A small GAN, trained from scratch.
Model: 29.3M parameters, 32-pixel images, generator activation silu, discriminator norm none_scaled_ws, discriminator depths [3, 3, 3, 3].
Training: soap at rate 0.00048, 2800 steps, batches of 64.
Data: trained on photos with spoken descriptions (Open Images, Localized Narratives), 203450 training examples, 0.9 epochs.
Rows from block 4 of the discriminator, named by matrix and row number. Rows with one number belong to one channel. Each number is 200 + 20 x the weight over its row's rms, rounded and kept within 0 to 999. All counts start at 0.
# convs0: first 3x3 conv (discriminator.blocks.4.convs.0.weight, 160x160x3x3, standardized in use), inputs 99-107, a 3x3 kernel for each
# convs1: second 3x3 conv (discriminator.blocks.4.convs.1.weight, 160x160x3x3, standardized in use, transposed), outputs 99-107, a 3x3 kernel for each
convs0.100,222,192,206,179,181,186,160,185,195,219,240,195,207,191,193,179,185,219,175,229,202,217,184,207,211,194,176,208,189,188,234,206,194,154,210,201,181,174,191,200,223,214,228,171,236,223,203,184,180,207,238,172,228,185,209,221,216,182,218,191,197,234,215,229,209,208,194,214,181,216,184,213,210,176,227,173,195,230,191,235,214
convs1.100,205,174,200,189,197,213,167,217,191,212,187,206,176,198,237,155,187,215,203,219,219,193,209,220,239,180,215,182,194,175,209,191,224,189,174,224,175,188,151,188,228,190,203,242,242,192,207,182,196,173,170,219,203,180,206,186,233,208,221,187,182,216,211,189,212,177,231,224,216,194,200,229,199,193,193,227,190,165,224,186,200
convs0.101,260,186,229,201,189,195,213,191,223,208,187,185,196,218,207,203,198,174,190,232,191,212,204,168,191,208,204,199,173,240,162,183,216,174,158,202,192,170,148,222,154,171,191,205,190,178,183,192,192,206,170,173,207,211,178,213,200,246,211,219,216,194,185,200,216,159,210,189,197,203,192,177,206,192,195,203,194,189,205,169,172
convs1.101,200,214,222,216,198,227,212,240,196,208,197,212,199,214,190,199,176,201,196,234,176,184,187,194,208,204,221,229,191,192,218,189,181,189,170,220,212,192,186,188,195,204,210,212,193,216,222,156,196,199,190,179,192,191,182,209,226,224,194,209,238,188,211,221,202,218,212,225,210,191,172,193,213,218,196,171,179,188,211,197,194
convs0.102,242,181,187,186,202,201,199,200,171,203,216,204,247,194,186,189,168,214,199,240,178,199,173,189,189,202,171,198,184,198,189,215,215,200,187,228,229,218,180,156,176,229,209,181,217,224,206,188,183,210,192,213,177,233,201,158,189,171,175,177,197,152,211,161,197,206,198,191,201,208,208,241,189,205,221,209,184,228,183,200,187
convs1.102,187,180,221,188,249,188,206,203,208,193,196,164,205,190,165,206,212,189,210,176,196,195,201,175,238,220,199,184,173,212,201,198,230,204,205,207,197,211,236,224,226,244,205,214,208,182,186,205,209,173,173,176,201,217,217,206,188,187,239,187,212,201,210,180,182,168,183,202,194,164,177,219,194,214,196,222,215,198,191,201,183
convs0.103,214,208,166,204,218,218,180,225,205,196,196,179,200,235,189,178,189,232,240,210,180,257,222,205,183,173,193,171,178,195,190,222,183,207,184,209,193,187,176,204,194,168,206,198,190,234,215,188,185,189,221,211,212,160,192,189,197,211,201,188,186,203,243,211,219,221,237,197,168,177,203,172,181,166,201,165,195,211,209,201,197
convs1.103,193,187,209,224,233,184,188,197,199,192,198,201,203,200,220,190,187,173,207,195,224,196,203,205,171,202,174,205,208,202,194,179,184,199,228,180,211,187,184,187,206,187,192,188,160,189,195,207,169,199,168,221,222,207,222,182,200,226,197,159,190,229,194,210,199,204,229,212,177,174,219,215,216,190,221,166,168,204,166,211,190
convs0.104,196,181,183,222,183,185,212,206,197,214,222,193,202,202,164,151,164,194,210,168,201,218,211,223,200,239,220,168,198,197,211,200,181,187,197,205,203,205,186,204,184,221,209,223,212,208,196,217,165,193,212,208,194,211,179,208,230,225,165,208,187,198,190,220,252,190,194,185,207,183,188,194,252,228,235,199,239,200,224,223,244
convs1.104,194,199,199,182,167,208,175,212,194,227,174,187,220,226,186,196,184,191,251,201,145,173,214,210,184,230,198,200,170,200,183,182,191,173,192,196,189,197,220,190,201,165,183,177,186,216,233,215,202,205,197,162,219,206,208,219,222,190,182,176,190,222,216,202,193,203,181,240,194,210,218,179,202,173,204,194,179,203,205,152,184
convs0.105,235,190,212,209,210,196,206,189,186,219,203,189,178,183,217,208,170,186,202,199,185,215,176,178,235,181,235,226,189,238,269,229,188,188,222,187,183,176,179,173,230,240,212,203,216,146,206,204,233,212,199,226,168,234,182,159,206,215,198,227,184,214,175,186,203,206,216,198,182,196,218,151,198,184,224,199,214,212,152,185,220
convs1.105,220,226,185,173,159,210,199,164,205,183,200,184,226,194,163,168,169,200,176,186,210,203,176,169,152,223,203,204,186,209,235,200,189,192,195,194,201,188,190,192,232,194,171,225,230,216,199,213,219,188,198,182,168,217,199,226,230,181,199,208,199,194,205,233,187,202,231,226,216,170,196,188,219,178,243,165,172,171,175,204,185
convs0.106,231,224,214,246,232,212,189,199,171,226,200,203,212,177,191,165,230,226,222,218,205,202,194,200,195,204,256,211,229,221,204,201,164,197,182,226,202,176,187,201,173,198,188,179,173,201,172,212,218,191,212,157,186,186,185,210,188,180,198,200,211,202,192,199,165,204,172,220,176,195,194,222,201,216,177,138,231,221,209,221,209
convs1.106,232,203,216,190,205,223,184,203,214,171,213,186,198,200,211,187,191,183,209,173,198,176,200,185,216,228,208,227,184,197,203,194,215,182,165,210,195,243,165,180,207,197,232,208,191,168,153,240,229,224,202,202,231,173,180,180,207,190,206,196,210,184,164,187,185,226,183,186,170,225,204,184,200,202,215,197,196,200,173,200,167
convs0.107,208,207,142,177,211,222,237,187,221,181,205,172,174,166,212,226,171,199,182,205,176,211,214,193,205,193,201,231,182,190,232,226,227,196,202,233,208,193,213,193,196,213,195,163,195,196,221,218,189,213,209,167,183,163,192,191,184,171,177,177,189,202,183,185,211,168,221,179,228,217,195,199,235,182,198,163,214,198,198,192,174
convs1.107,233,194,185,152,241,205,210,179,209,203,201,184,225,187,182,197,192,180,189,178,227,202,207,175,175,201,193,197,188,184,231,215,194,181,198,179,175,201,214,207,203,235,193,192,204,187,183,193,219,236,193,213,223,197,222,202,210,190,225,246,194,200,204,210,182,220,238,219,180,228,207,183,187,175,178,225,236,170,203,195,170
convs0.108,192,215,235,201,187,198,214,187,150,194,216,187,194,193,144,219,225,188,187,218,219,202,213,189,207,158,192,203,190,190,222,217,213,203,201,204,223,202,178,193,191,185,172,213,182,238,194,200,214,205,215,194,179,209,197,234,205,219,240,163,172,210,170,235,174,195,196,193,219,225,237,195,201,187,194,194,186,175,174,219,194
convs1.108,193,182,202,199,179,192,238,178,191,179,166,183,171,215,201,164,167,214,224,178,194,202,177,193,197,182,230,242,198,218,162,205,209,201,185,205,216,216,173,171,173,227,240,190,207,215,196,194,208,182,200,202,204,185,200,205,215,184,231,210,196,195,199,225,193,224,186,190,222,195,205,200,211,180,182,184,195,202,174,193,198
convs0.109,168,208,252,198,188,203,173,190,202,179,163,201,168,221,185,168,219,190,203,219,231,221,213,164,239,194,224,224,159,187,200,189,192,210,204,170,222,187,182,187,196,200,179,226,224,252,210,190,190,160,184,164,201,218,224,168,207,199,225,172,236,212,227,181,189,207,239,160,205,208,174,178,181,196,213,168,208,198,197,194,208
convs1.109,223,209,180,209,244,182,188,169,194,200,179,210,194,206,217,206,239,204,199,205,208,231,212,129,206,214,184,193,251,210,207,207,185,184,226,205,176,186,201,178,193,158,226,200,207,224,197,180,210,180,225,200,195,222,209,167,169,207,190,205,164,239,198,206,209,199,179,224,197,217,192,199,221,173,225,208,164,201,172,224,185
convs0.110,231,193,200,205,205,193,203,211,180,181,206,189,192,204,226,242,204,205,259,197,169,183,214,177,211,232,226,196,220,208,185,175,185,246,223,194,196,178,191,188,200,186,197,206,200,211,214,205,173,189,213,183,232,180,197,242,173,184,192,202,180,170,230,191,204,183,187,174,204,178,172,241,181,199,164,198,190,218,200,204,186
convs1.110,195,207,171,195,215,207,196,184,210,208,193,179,183,205,189,199,198,187,191,212,174,161,194,222,240,238,191,196,214,177,195,201,208,202,223,217,204,183,192,185,177,202,197,226,215,199,174,225,197,219,243,206,186,159,197,197,197,211,194,197,210,199,243,187,174,197,207,206,192,228,228,206,159,213,171,191,190,174,216,204,226
convs0.111,186,228,203,196,235,214,232,186,220,192,203,209,186,211,188,171,194,226,201,192,171,166,190,198,183,176,178,175,206,199,218,207,211,227,213,183,227,205,192,194,197,175,209,207,191,198,202,203,199,213,192,204,221,210,180,189,183,218,183,215,219,197,181,201,174,233,220,236,223,181,199,211,171,192,158,187,204,184,240,208,187
convs1.111,194,239,236,204,193,190,233,216,175,229,217,184,223,153,214,183,183,183,177,211,230,235,196,199,190,201,204,159,200,197,215,205,192,219,220,207,197,219,196,188,192,189,212,232,186,208,213,216,181,190,244,221,176,182,154,222,184,216,190,187,202,212,212,199,234,171,209,184,161,183,189,186,201,157,184,240,214,175,211,216,209
convs0.112,214,205,190,195,189,165,214,208,197,180,222,221,192,196,233,162,210,214,163,214,240,220,165,215,198,211,195,227,185,195,214,127,192,229,209,227,218,178,184,218,201,161,241,188,215,219,167,205,192,202,209,175,235,256,230,222,235,222,211,195,234,218,181,177,193,189,214,217,206,192,210,203,178,177,193,215,176,201,212,228,190
convs1.112,189,209,201,192,179,202,190,183,192,225,213,176,159,206,239,223,184,230,183,209,210,230,185,212,182,196,200,224,170,211,190,191,186,209,216,187,230,216,188,226,195,172,216,205,193,178,238,220,188,195,209,188,198,185,206,209,184,207,229,216,212,190,134,193,201,201,191,187,175,216,205,201,196,187,164,202,187,187,189,222,191
convs0.113,193,189,212,224,202,196,208,210,170,225,218,227,177,177,212,244,244,187,220,230,185,182,219,199,206,209,175,186,206,199,207,192,181,195,196,182,179,181,218,200,216,223,195,192,250,206,185,196,222,237,206,203,157,236,197,232,284,226,177,173,183,175,219,201,219,204,222,232,168,177,176,194,199,172,225,222,184,175,189,192,190
convs1.113,230,200,210,190,208,195,185,230,181,184,178,187,200,217,198,189,177,207,232,209,211,220,194,233,211,180,222,206,213,202,182,209,211,204,209,202,247,207,186,195,184,208,180,178,206,177,187,190,169,202,189,200,186,208,178,217,215,197,213,231,178,205,191,213,206,186,168,204,193,206,187,182,229,174,211,205,207,193,220,193,196
convs0.114,184,227,204,231,174,186,204,184,194,198,167,188,184,199,175,211,199,195,211,203,156,194,188,184,190,223,207,178,196,208,183,221,168,172,215,188,228,181,208,190,213,173,185,191,207,197,180,214,211,194,199,195,187,210,193,217,194,177,232,201,164,204,166,165,211,180,212,233,213,195,234,204,152,222,226,203,182,161,204,208,198
convs1.114,185,161,211,187,198,200,195,202,197,192,228,205,152,212,232,173,196,188,225,202,209,187,193,215,221,174,185,185,194,196,173,167,183,191,150,195,187,152,229,192,205,219,211,190,206,203,225,191,188,224,176,197,182,174,212,199,210,222,168,216,203,227,209,211,201,195,197,180,186,181,220,208,197,220,191,185,194,188,190,211,207
convs0.115,206,206,179,188,175,216,192,217,164,188,176,193,181,217,206,256,196,183,185,179,194,196,220,207,194,218,134,220,184,201,156,202,218,236,196,214,192,221,194,226,187,207,203,190,202,194,195,207,199,182,195,185,190,191,202,206,181,172,199,232,216,189,190,211,198,200,189,186,196,227,235,193,207,181,180,214,198,228,183,165,188
convs1.115,194,192,192,205,178,245,217,203,204,211,217,219,212,174,201,188,200,210,204,206,197,221,224,203,215,181,193,173,215,182,215,193,192,162,196,197,191,207,197,183,192,229,211,217,194,170,199,184,184,192,228,196,189,211,224,220,195,194,197,217,179,206,201,180,192,204,203,177,238,172,206,187,219,198,195,193,216,181,204,231,217
convs0.116,187,177,179,187,191,221,228,195,239,230,202,192,205,175,205,190,206,209,199,192,195,228,189,182,192,205,198,219,193,235,218,215,182,214,190,195,199,221,224,209,190,215,214,194,197,166,221,198,203,234,212,173,258,156,224,216,208,200,196,172,220,202,188,197,173,205,202,221,231,212,190,186,187,184,163,219,177,216,217,201,141
convs1.116,243,181,214,200,192,226,208,197,216,176,167,193,214,210,220,234,219,180,206,217,214,193,220,210,222,191,172,203,199,178,214,198,221,181,185,214,224,234,202,211,219,235,219,188,205,195,164,251,180,188,197,209,208,190,200,211,195,207,210,191,199,145,213,212,179,230,185,214,165,173,192,210,194,158,242,187,241,214,163,214,214
convs0.117,188,200,243,196,167,277,237,197,192,197,187,189,181,225,230,173,209,202,212,180,179,229,222,189,216,196,218,200,174,186,173,197,188,214,219,151,188,205,226,162,181,229,182,188,193,198,185,180,213,205,205,236,205,209,184,227,185,201,210,182,182,186,199,186,226,223,176,225,184,230,199,224,199,199,217,209,194,219,210,227,173
convs1.117,206,197,194,161,208,204,208,218,191,214,208,184,201,231,179,180,200,202,178,226,210,202,183,159,193,224,178,220,153,226,228,219,177,231,217,209,202,185,198,193,238,165,180,180,207,214,184,209,211,189,202,176,199,191,211,197,203,254,176,210,193,190,208,213,219,197,231,187,214,190,230,245,181,194,236,228,172,193,222,186,171
convs0.118,168,222,227,221,193,194,182,200,204,179,177,207,205,201,211,245,178,205,153,200,184,230,199,212,195,204,187,200,197,177,194,172,193,200,209,189,218,198,207,183,197,195,197,218,226,190,177,212,178,186,201,184,207,217,179,188,186,213,219,195,202,169,177,186,213,212,182,195,189,224,200,198,185,197,208,198,244,164,191,215,191
convs1.118,162,246,203,192,193,206,230,185,196,198,163,223,194,205,188,165,182,197,208,189,224,209,205,187,199,187,194,211,181,230,185,150,214,181,181,180,204,190,184,181,194,185,187,248,199,193,179,201,206,207,183,189,184,215,189,171,171,200,215,234,187,199,202,194,186,191,199,193,170,227,223,199,205,202,206,190,201,222,209,206,216
convs0.119,165,211,220,196,233,184,226,214,223,164,154,200,199,208,252,188,186,213,177,181,187,193,204,197,216,187,215,206,201,200,225,229,198,185,180,182,182,184,176,247,204,191,230,206,201,192,192,182,177,194,194,225,147,185,173,194,227,201,201,199,211,187,190,179,155,223,193,205,197,185,205,189,213,196,207,165,220,210,164,234,196
convs1.119,237,214,206,201,203,177,214,204,160,208,194,198,246,191,215,204,201,244,187,217,194,190,184,191,208,187,199,184,207,199,163,193,190,185,197,219,204,181,204,211,210,178,206,205,172,195,198,194,188,198,193,205,161,238,212,202,172,221,188,153,210,220,181,210,187,206,213,192,189,218,204,197,183,200,182,175,193,200,216,161,161
convs0.120,186,208,211,223,178,179,210,215,171,174,192,242,193,204,185,168,218,165,218,169,225,202,193,224,191,179,236,189,217,188,204,223,225,180,210,239,190,161,217,201,209,173,198,187,211,162,240,201,230,203,182,209,183,204,193,198,226,190,225,209,167,191,199,227,192,238,184,174,187,199,196,190,212,195,195,199,202,217,216,172,203
convs1.120,184,211,210,213,199,228,180,174,146,191,185,206,201,165,186,220,198,199,220,196,173,235,220,217,173,214,181,209,242,197,178,197,186,201,201,186,204,200,196,191,196,181,206,205,211,194,203,170,186,205,202,180,187,207,171,226,192,211,220,203,202,173,176,208,192,170,185,214,184,200,160,184,201,193,219,186,215,176,165,210,182
convs0.121,184,210,191,215,223,205,192,183,195,214,199,193,217,212,176,205,194,249,157,244,188,232,176,225,219,199,211,200,151,200,197,192,202,189,204,197,155,169,214,178,185,226,212,232,176,185,205,172,217,160,201,182,193,180,209,171,181,185,230,219,191,191,148,193,205,203,180,183,176,219,184,180,206,199,202,216,205,238,218,166,193
convs1.121,197,224,222,193,231,195,223,217,206,213,175,204,198,178,210,177,189,204,203,218,213,150,179,220,220,187,208,171,197,208,217,173,210,206,221,197,240,179,210,197,185,168,169,192,217,242,192,191,201,196,192,199,209,188,202,172,205,180,191,187,166,208,188,194,223,213,215,184,211,186,210,182,209,197,196,187,190,172,217,214,223
convs0.122,191,251,186,229,225,202,215,203,224,215,204,193,201,194,190,162,204,187,176,162,195,191,220,199,197,193,197,215,204,191,214,200,189,172,207,222,173,220,190,183,174,210,194,210,161,180,211,186,195,200,152,180,200,211,232,201,223,187,162,183,204,187,181,186,166,163,168,198,204,215,181,199,198,174,163,194,230,168,195,164,232
convs1.122,210,211,210,187,204,185,165,206,234,233,223,186,228,179,168,224,185,168,196,206,180,228,187,242,218,189,187,208,210,207,195,216,222,181,195,207,204,195,191,219,219,173,174,218,204,242,206,199,191,182,215,221,207,218,169,206,217,241,166,224,196,211,186,225,202,167,185,187,236,237,201,170,192,177,164,160,236,202,247,189,236
convs0.123,213,190,172,187,202,197,229,181,215,207,188,170,229,154,191,210,182,190,188,236,191,189,206,203,183,187,193,210,214,163,206,240,227,185,178,184,193,156,199,178,204,153,171,194,202,228,186,176,197,219,183,211,213,222,186,219,184,201,206,187,177,225,222,209,185,193,212,238,211,210,154,203,214,197,192,181,186,198,182,173,184
convs1.123,209,204,211,212,219,190,176,224,205,205,204,183,226,228,193,199,218,214,196,181,174,216,187,176,202,189,194,225,184,210,176,207,218,202,213,187,199,203,182,222,207,210,205,218,179,209,232,208,233,172,183,222,206,218,210,157,190,203,217,190,198,182,197,174,221,212,174,187,190,178,190,190,170,184,187,181,205,176,201,197,185
convs0.124,199,220,204,201,211,201,171,225,236,236,246,196,208,226,173,214,244,220,201,215,187,236,171,189,227,234,194,212,194,163,184,184,207,231,184,179,200,184,198,212,154,187,172,208,201,246,179,194,203,227,192,191,220,181,203,194,223,186,175,206,158,238,184,219,207,220,196,172,186,187,202,196,198,204,195,216,244,202,204,205,229
convs1.124,213,189,207,198,222,189,195,186,193,167,188,208,213,222,210,180,207,182,200,224,214,216,205,197,202,158,194,198,237,178,162,183,167,182,193,180,180,210,225,224,165,186,204,223,171,192,160,172,190,177,192,210,205,179,215,169,211,213,199,201,186,195,176,143,214,211,213,206,222,165,208,186,231,216,221,200,208,185,188,171,191
convs0.125,246,228,190,190,179,213,185,198,219,185,185,241,172,197,243,224,197,180,218,220,203,207,210,193,212,236,278,184,191,202,198,184,173,236,164,194,179,200,212,169,211,201,202,191,211,196,193,198,164,201,225,246,227,194,155,191,214,205,213,200,235,225,197,210,210,206,205,192,169,157,205,195,181,199,165,167,217,196,182,208,215
convs1.125,159,218,178,193,218,213,203,194,230,223,220,204,209,204,207,199,196,235,196,195,187,206,222,192,210,219,191,199,212,167,198,206,212,215,205,189,198,249,189,195,206,199,202,196,203,224,187,204,206,192,212,226,220,184,238,205,183,205,212,199,201,184,236,194,208,224,190,213,222,166,196,200,201,240,241,229,210,198,193,165,252
convs0.126,203,194,173,185,164,224,183,170,209,240,173,208,189,201,215,240,198,215,173,188,205,201,189,176,212,189,212,189,189,188,164,179,205,197,196,232,191,159,180,196,206,225,205,223,210,200,209,211,202,180,191,215,205,209,195,180,169,172,216,219,198,186,184,221,211,189,229,162,202,163,208,225,202,220,185,187,212,199,210,207,215
convs1.126,182,177,172,215,181,210,195,193,181,211,190,162,211,204,198,207,161,202,225,223,219,209,220,211,181,184,172,173,186,169,228,245,204,225,198,175,170,189,209,185,200,187,186,216,187,224,201,209,231,216,202,209,230,191,195,166,214,181,159,160,227,212,221,190,192,195,211,249,216,189,200,198,216,205,219,184,198,222,211,214,159
convs0.127,206,184,236,196,199,216,201,198,223,185,220,167,221,227,154,221,225,212,208,222,163,194,238,179,209,200,211,245,190,186,181,203,219,164,227,212,199,201,207,194,174,189,212,219,196,177,204,187,193,244,177,167,236,214,221,212,162,225,191,251,216,156,235,214,206,201,193,182,221,208,212,198,222,185,209,207,210,182,220,219,213
convs1.127,177,191,228,234,167,185,198,199,198,194,209,207,222,171,202,190,181,217,246,209,172,179,190,192,222,187,209,209,162,228,169,199,190,205,262,203,242,220,203,197,214,213,213,218,183,180,170,222,219,223,183,193,218,181,190,221,163,171,184,199,201,198,208,189,188,172,180,182,188,184,215,238,218,177,211,198,209,195,180,187,188
convs0.128,221,207,203,184,217,222,206,215,184,184,154,206,171,239,178,188,184,180,198,203,199,177,234,239,177,191,215,212,224,193,234,191,206,202,208,189,237,188,196,218,212,183,181,197,174,215,183,183,181,194,191,212,185,217,210,177,234,180,209,172,210,165,216,225,183,195,215,191,191,220,208,192,227,225,191,168,235,194,187,191,186
convs1.128,233,182,217,199,196,169,182,184,211,192,208,177,204,195,214,203,206,226,228,176,213,250,208,175,205,187,248,191,156,219,197,149,214,183,181,176,171,187,191,185,199,236,209,207,208,213,242,202,222,217,202,208,194,205,174,228,189,205,211,170,194,189,228,190,167,202,194,227,190,213,212,203,205,214,187,182,162,235,219,196,181
convs0.129,198,155,222,210,222,187,180,180,192,202,186,193,196,178,214,179,216,208,211,201,188,176,213,154,226,202,199,205,221,183,217,214,237,189,188,209,188,190,168,187,225,223,218,215,194,179,213,192,243,232,184,173,174,211,173,197,240,195,206,175,182,203,200,186,244,175,199,195,182,189,224,220,215,189,225,202,204,207,198,196,201
convs1.129,216,233,189,212,173,220,201,165,192,210,154,197,160,221,217,207,189,205,209,190,200,174,196,202,215,214,192,250,184,212,189,185,229,177,184,233,208,173,174,199,227,198,190,217,217,203,198,215,232,187,175,185,163,225,207,197,216,180,204,225,193,206,221,201,173,177,198,197,196,227,169,222,221,204,192,199,192,242,181,223,190
convs0.130,181,259,203,197,233,208,165,203,209,173,185,235,158,197,211,188,216,202,177,183,219,188,241,219,184,201,203,197,223,229,192,192,209,218,181,211,201,196,228,170,185,233,219,180,185,186,212,175,179,234,201,189,190,175,199,183,177,206,167,152,204,217,204,187,177,206,156,237,195,157,169,179,205,181,190,208,234,186,233,194,186
convs1.130,192,228,180,201,202,183,180,224,202,211,235,232,218,212,179,200,184,188,198,170,176,177,198,177,200,192,189,195,201,179,206,197,209,182,195,223,182,228,210,179,222,207,216,204,202,194,184,202,191,176,200,225,217,218,226,206,230,201,228,172,162,211,202,211,224,222,248,195,191,198,215,182,192,193,204,226,187,231,202,244,206
convs0.131,192,203,193,202,208,188,233,233,196,219,164,197,210,208,175,173,233,176,196,189,199,192,175,198,198,188,184,212,258,189,193,223,169,201,206,209,201,220,221,229,195,183,221,212,195,202,214,165,201,200,229,221,222,232,206,174,201,183,172,213,228,210,205,217,192,221,157,218,208,187,205,201,200,170,210,187,193,201,175,196,239
convs1.131,184,177,180,205,171,166,238,225,200,202,190,244,163,200,200,203,220,205,207,215,212,225,188,184,186,167,205,191,232,177,205,202,171,188,190,208,171,208,175,202,211,172,227,188,239,195,198,190,180,219,181,193,204,236,171,175,187,165,243,175,210,254,179,228,204,189,223,198,176,189,206,219,182,226,197,173,199,189,195,192,185
convs0.132,211,189,188,219,186,228,174,195,227,231,232,200,249,206,209,172,196,177,174,196,202,164,180,202,212,193,205,218,210,186,195,194,187,214,197,206,218,161,177,234,188,235,200,188,183,181,212,178,230,173,187,189,223,224,165,202,194,201,187,206,222,190,226,257,213,197,186,232,200,195,205,196,201,191,178,225,197,240,190,194,180
convs1.132,152,215,216,200,216,203,204,203,204,207,215,199,161,239,215,228,203,183,166,216,189,164,189,216,204,206,209,183,200,149,189,202,205,204,185,193,218,222,241,194,198,179,205,202,214,186,203,202,162,194,210,190,187,201,123,217,233,205,195,183,184,243,195,209,185,182,177,210,195,209,226,194,204,201,192,189,183,204,196,198,193
convs0.133,211,203,201,194,198,227,248,229,220,170,186,195,199,213,197,180,205,207,223,172,191,172,190,163,193,221,189,208,189,192,218,222,198,207,201,225,177,244,218,197,212,195,199,241,229,179,214,217,213,184,195,176,185,232,244,199,199,174,197,188,200,228,225,185,180,170,172,194,255,191,203,203,191,223,198,172,198,225,162,204,185
convs1.133,227,174,225,218,226,181,204,166,218,218,214,218,226,168,187,212,192,218,194,181,218,209,202,212,186,212,221,233,210,207,184,218,159,179,225,208,221,226,228,188,167,192,177,208,193,183,203,199,172,194,201,184,208,243,176,185,207,214,200,165,187,221,188,211,225,194,202,204,188,192,201,203,189,185,206,232,207,186,209,217,237
convs0.134,156,203,215,199,195,187,203,206,235,213,173,191,229,186,184,188,167,204,176,214,228,203,197,168,212,190,227,212,175,201,223,184,212,219,234,206,191,203,168,213,188,189,167,200,216,177,224,172,183,203,180,196,258,197,176,225,191,189,229,155,179,200,212,200,214,181,172,213,235,209,198,198,183,232,218,180,209,190,222,213,212
convs1.134,214,200,189,257,224,197,246,229,175,188,185,180,194,191,162,191,195,222,220,205,197,197,182,178,208,214,191,199,199,168,190,198,212,185,198,243,181,210,213,220,208,172,251,156,180,221,219,204,199,203,222,186,182,207,187,202,202,199,238,188,190,185,218,193,178,212,193,181,240,193,198,187,217,204,207,209,191,194,187,195,178
convs0.135,206,217,192,179,195,195,178,192,200,162,201,248,209,257,210,201,152,210,222,229,214,197,232,216,192,218,223,185,187,173,160,193,212,237,206,206,222,213,230,189,225,209,185,220,235,214,193,177,206,223,177,194,232,167,202,209,211,174,215,203,205,197,200,212,185,217,216,212,197,188,210,188,222,219,230,177,199,211,173,190,213
convs1.135,197,188,199,189,180,164,195,167,203,190,208,168,176,237,174,232,205,204,174,201,182,197,205,204,191,201,178,186,182,172,225,182,166,185,160,228,186,217,178,184,193,218,215,180,190,219,199,173,191,207,182,193,243,214,229,210,218,188,195,221,173,209,234,212,234,219,165,178,207,215,208,209,199,232,207,226,197,206,160,201,204
convs0.136,194,186,254,189,204,203,198,213,173,198,137,197,224,210,205,181,203,202,192,160,211,211,190,189,190,217,210,233,231,215,243,188,188,213,187,231,212,186,218,201,196,176,186,198,210,176,202,179,226,205,186,177,203,190,217,196,204,197,189,193,226,202,177,197,216,237,221,214,217,228,182,201,165,210,193,214,184,175,202,201,212
convs1.136,214,206,195,183,178,202,209,185,233,208,228,219,212,227,232,197,212,202,199,210,225,225,205,222,160,187,162,202,204,228,203,192,173,191,239,189,221,200,183,197,211,207,170,175,209,195,232,167,185,195,205,201,218,178,163,242,172,216,194,236,183,170,259,160,245,177,206,201,163,211,184,211,230,209,198,180,212,212,194,215,206
convs0.137,220,221,200,193,227,193,233,198,178,211,191,195,209,185,147,192,207,203,214,216,242,213,203,164,193,179,195,218,194,205,230,207,205,194,203,218,213,169,177,233,187,218,245,207,211,193,148,204,186,194,226,199,194,185,174,205,178,177,194,206,206,189,202,221,230,191,215,190,199,180,214,198,210,211,228,183,241,187,204,184,186
convs1.137,182,188,215,206,184,224,181,189,212,218,217,183,208,170,204,188,184,207,198,207,196,179,215,215,197,207,187,220,201,166,174,228,205,197,178,199,213,187,198,204,219,193,192,206,161,203,203,203,149,211,223,165,194,182,199,240,220,206,218,227,198,214,164,234,246,226,209,191,233,184,221,183,201,173,206,215,204,220,232,177,196
convs0.138,220,206,197,214,172,215,211,177,199,200,175,196,216,206,227,195,196,197,200,150,183,197,196,233,160,189,209,216,216,160,143,210,189,195,226,206,209,236,221,206,152,243,173,209,191,208,184,194,208,187,181,217,210,225,201,210,223,177,184,222,199,198,159,184,178,219,189,216,188,236,203,210,207,172,217,239,209,204,229,163,199
convs1.138,198,185,195,233,209,187,204,184,247,195,179,168,164,209,203,195,189,215,176,185,236,205,229,211,222,220,209,197,181,230,229,186,199,202,219,215,153,215,189,203,210,184,187,164,216,198,229,198,198,190,178,152,225,193,228,218,169,186,190,186,196,193,217,200,188,208,202,181,201,205,237,200,195,218,196,188,200,212,204,200,172
convs0.139,184,206,181,230,196,213,185,211,202,196,195,220,215,208,188,193,162,219,218,208,188,203,200,207,158,233,180,160,177,176,198,227,189,187,209,164,204,209,189,206,226,189,206,231,210,189,193,203,200,192,200,206,180,219,195,210,224,215,186,191,197,228,194,207,215,205,197,187,206,181,196,167,207,185,210,176,190,201,199,152,221
convs1.139,184,190,181,190,210,194,196,247,218,196,206,213,199,236,188,203,180,218,199,202,202,175,183,198,184,198,181,187,237,186,204,172,174,216,228,164,221,198,217,206,210,204,149,217,198,212,167,163,196,200,192,215,231,174,191,185,228,202,198,167,186,229,202,175,166,188,165,223,224,214,229,200,195,184,199,161,181,203,177,223,218
convs0.140,192,209,219,189,181,198,213,202,189,182,224,194,167,217,227,210,207,207,200,208,207,198,183,185,185,190,193,166,198,221,146,215,215,196,219,184,226,228,201,175,204,171,187,185,186,178,215,179,196,221,225,181,200,231,219,216,214,199,224,185,220,208,212,193,172,200,238,193,197,154,200,209,197,237,215,210,181,180,191,193,185
convs1.140,212,193,213,192,195,196,181,203,189,208,254,237,226,205,203,236,250,196,222,192,200,200,201,199,188,182,196,199,215,169,143,194,216,171,184,218,197,163,236,166,224,220,181,210,210,213,212,212,149,205,217,229,222,229,199,205,159,210,216,214,170,164,215,176,202,207,177,192,216,225,241,196,220,215,195,195,207,173,214,244,200
convs0.141,203,213,230,195,174,164,191,217,201,191,187,203,221,220,228,182,204,214,179,195,187,223,215,188,188,193,217,221,204,245,194,213,193,207,196,175,218,221,186,198,221,184,133,202,219,240,207,181,173,214,194,175,198,202,201,193,225,207,179,218,200,222,218,216,206,203,204,211,182,193,203,198,194,195,232,192,180,207,199,195,172
convs1.141,216,210,180,195,209,200,226,191,179,181,176,187,190,205,198,210,185,188,199,180,210,173,191,193,193,191,185,222,212,199,199,189,169,198,216,208,178,170,178,224,223,181,232,183,191,187,216,210,178,215,223,192,200,241,203,191,180,223,164,222,209,203,204,206,212,212,183,221,224,227,233,232,206,194,175,197,205,191,142,203,190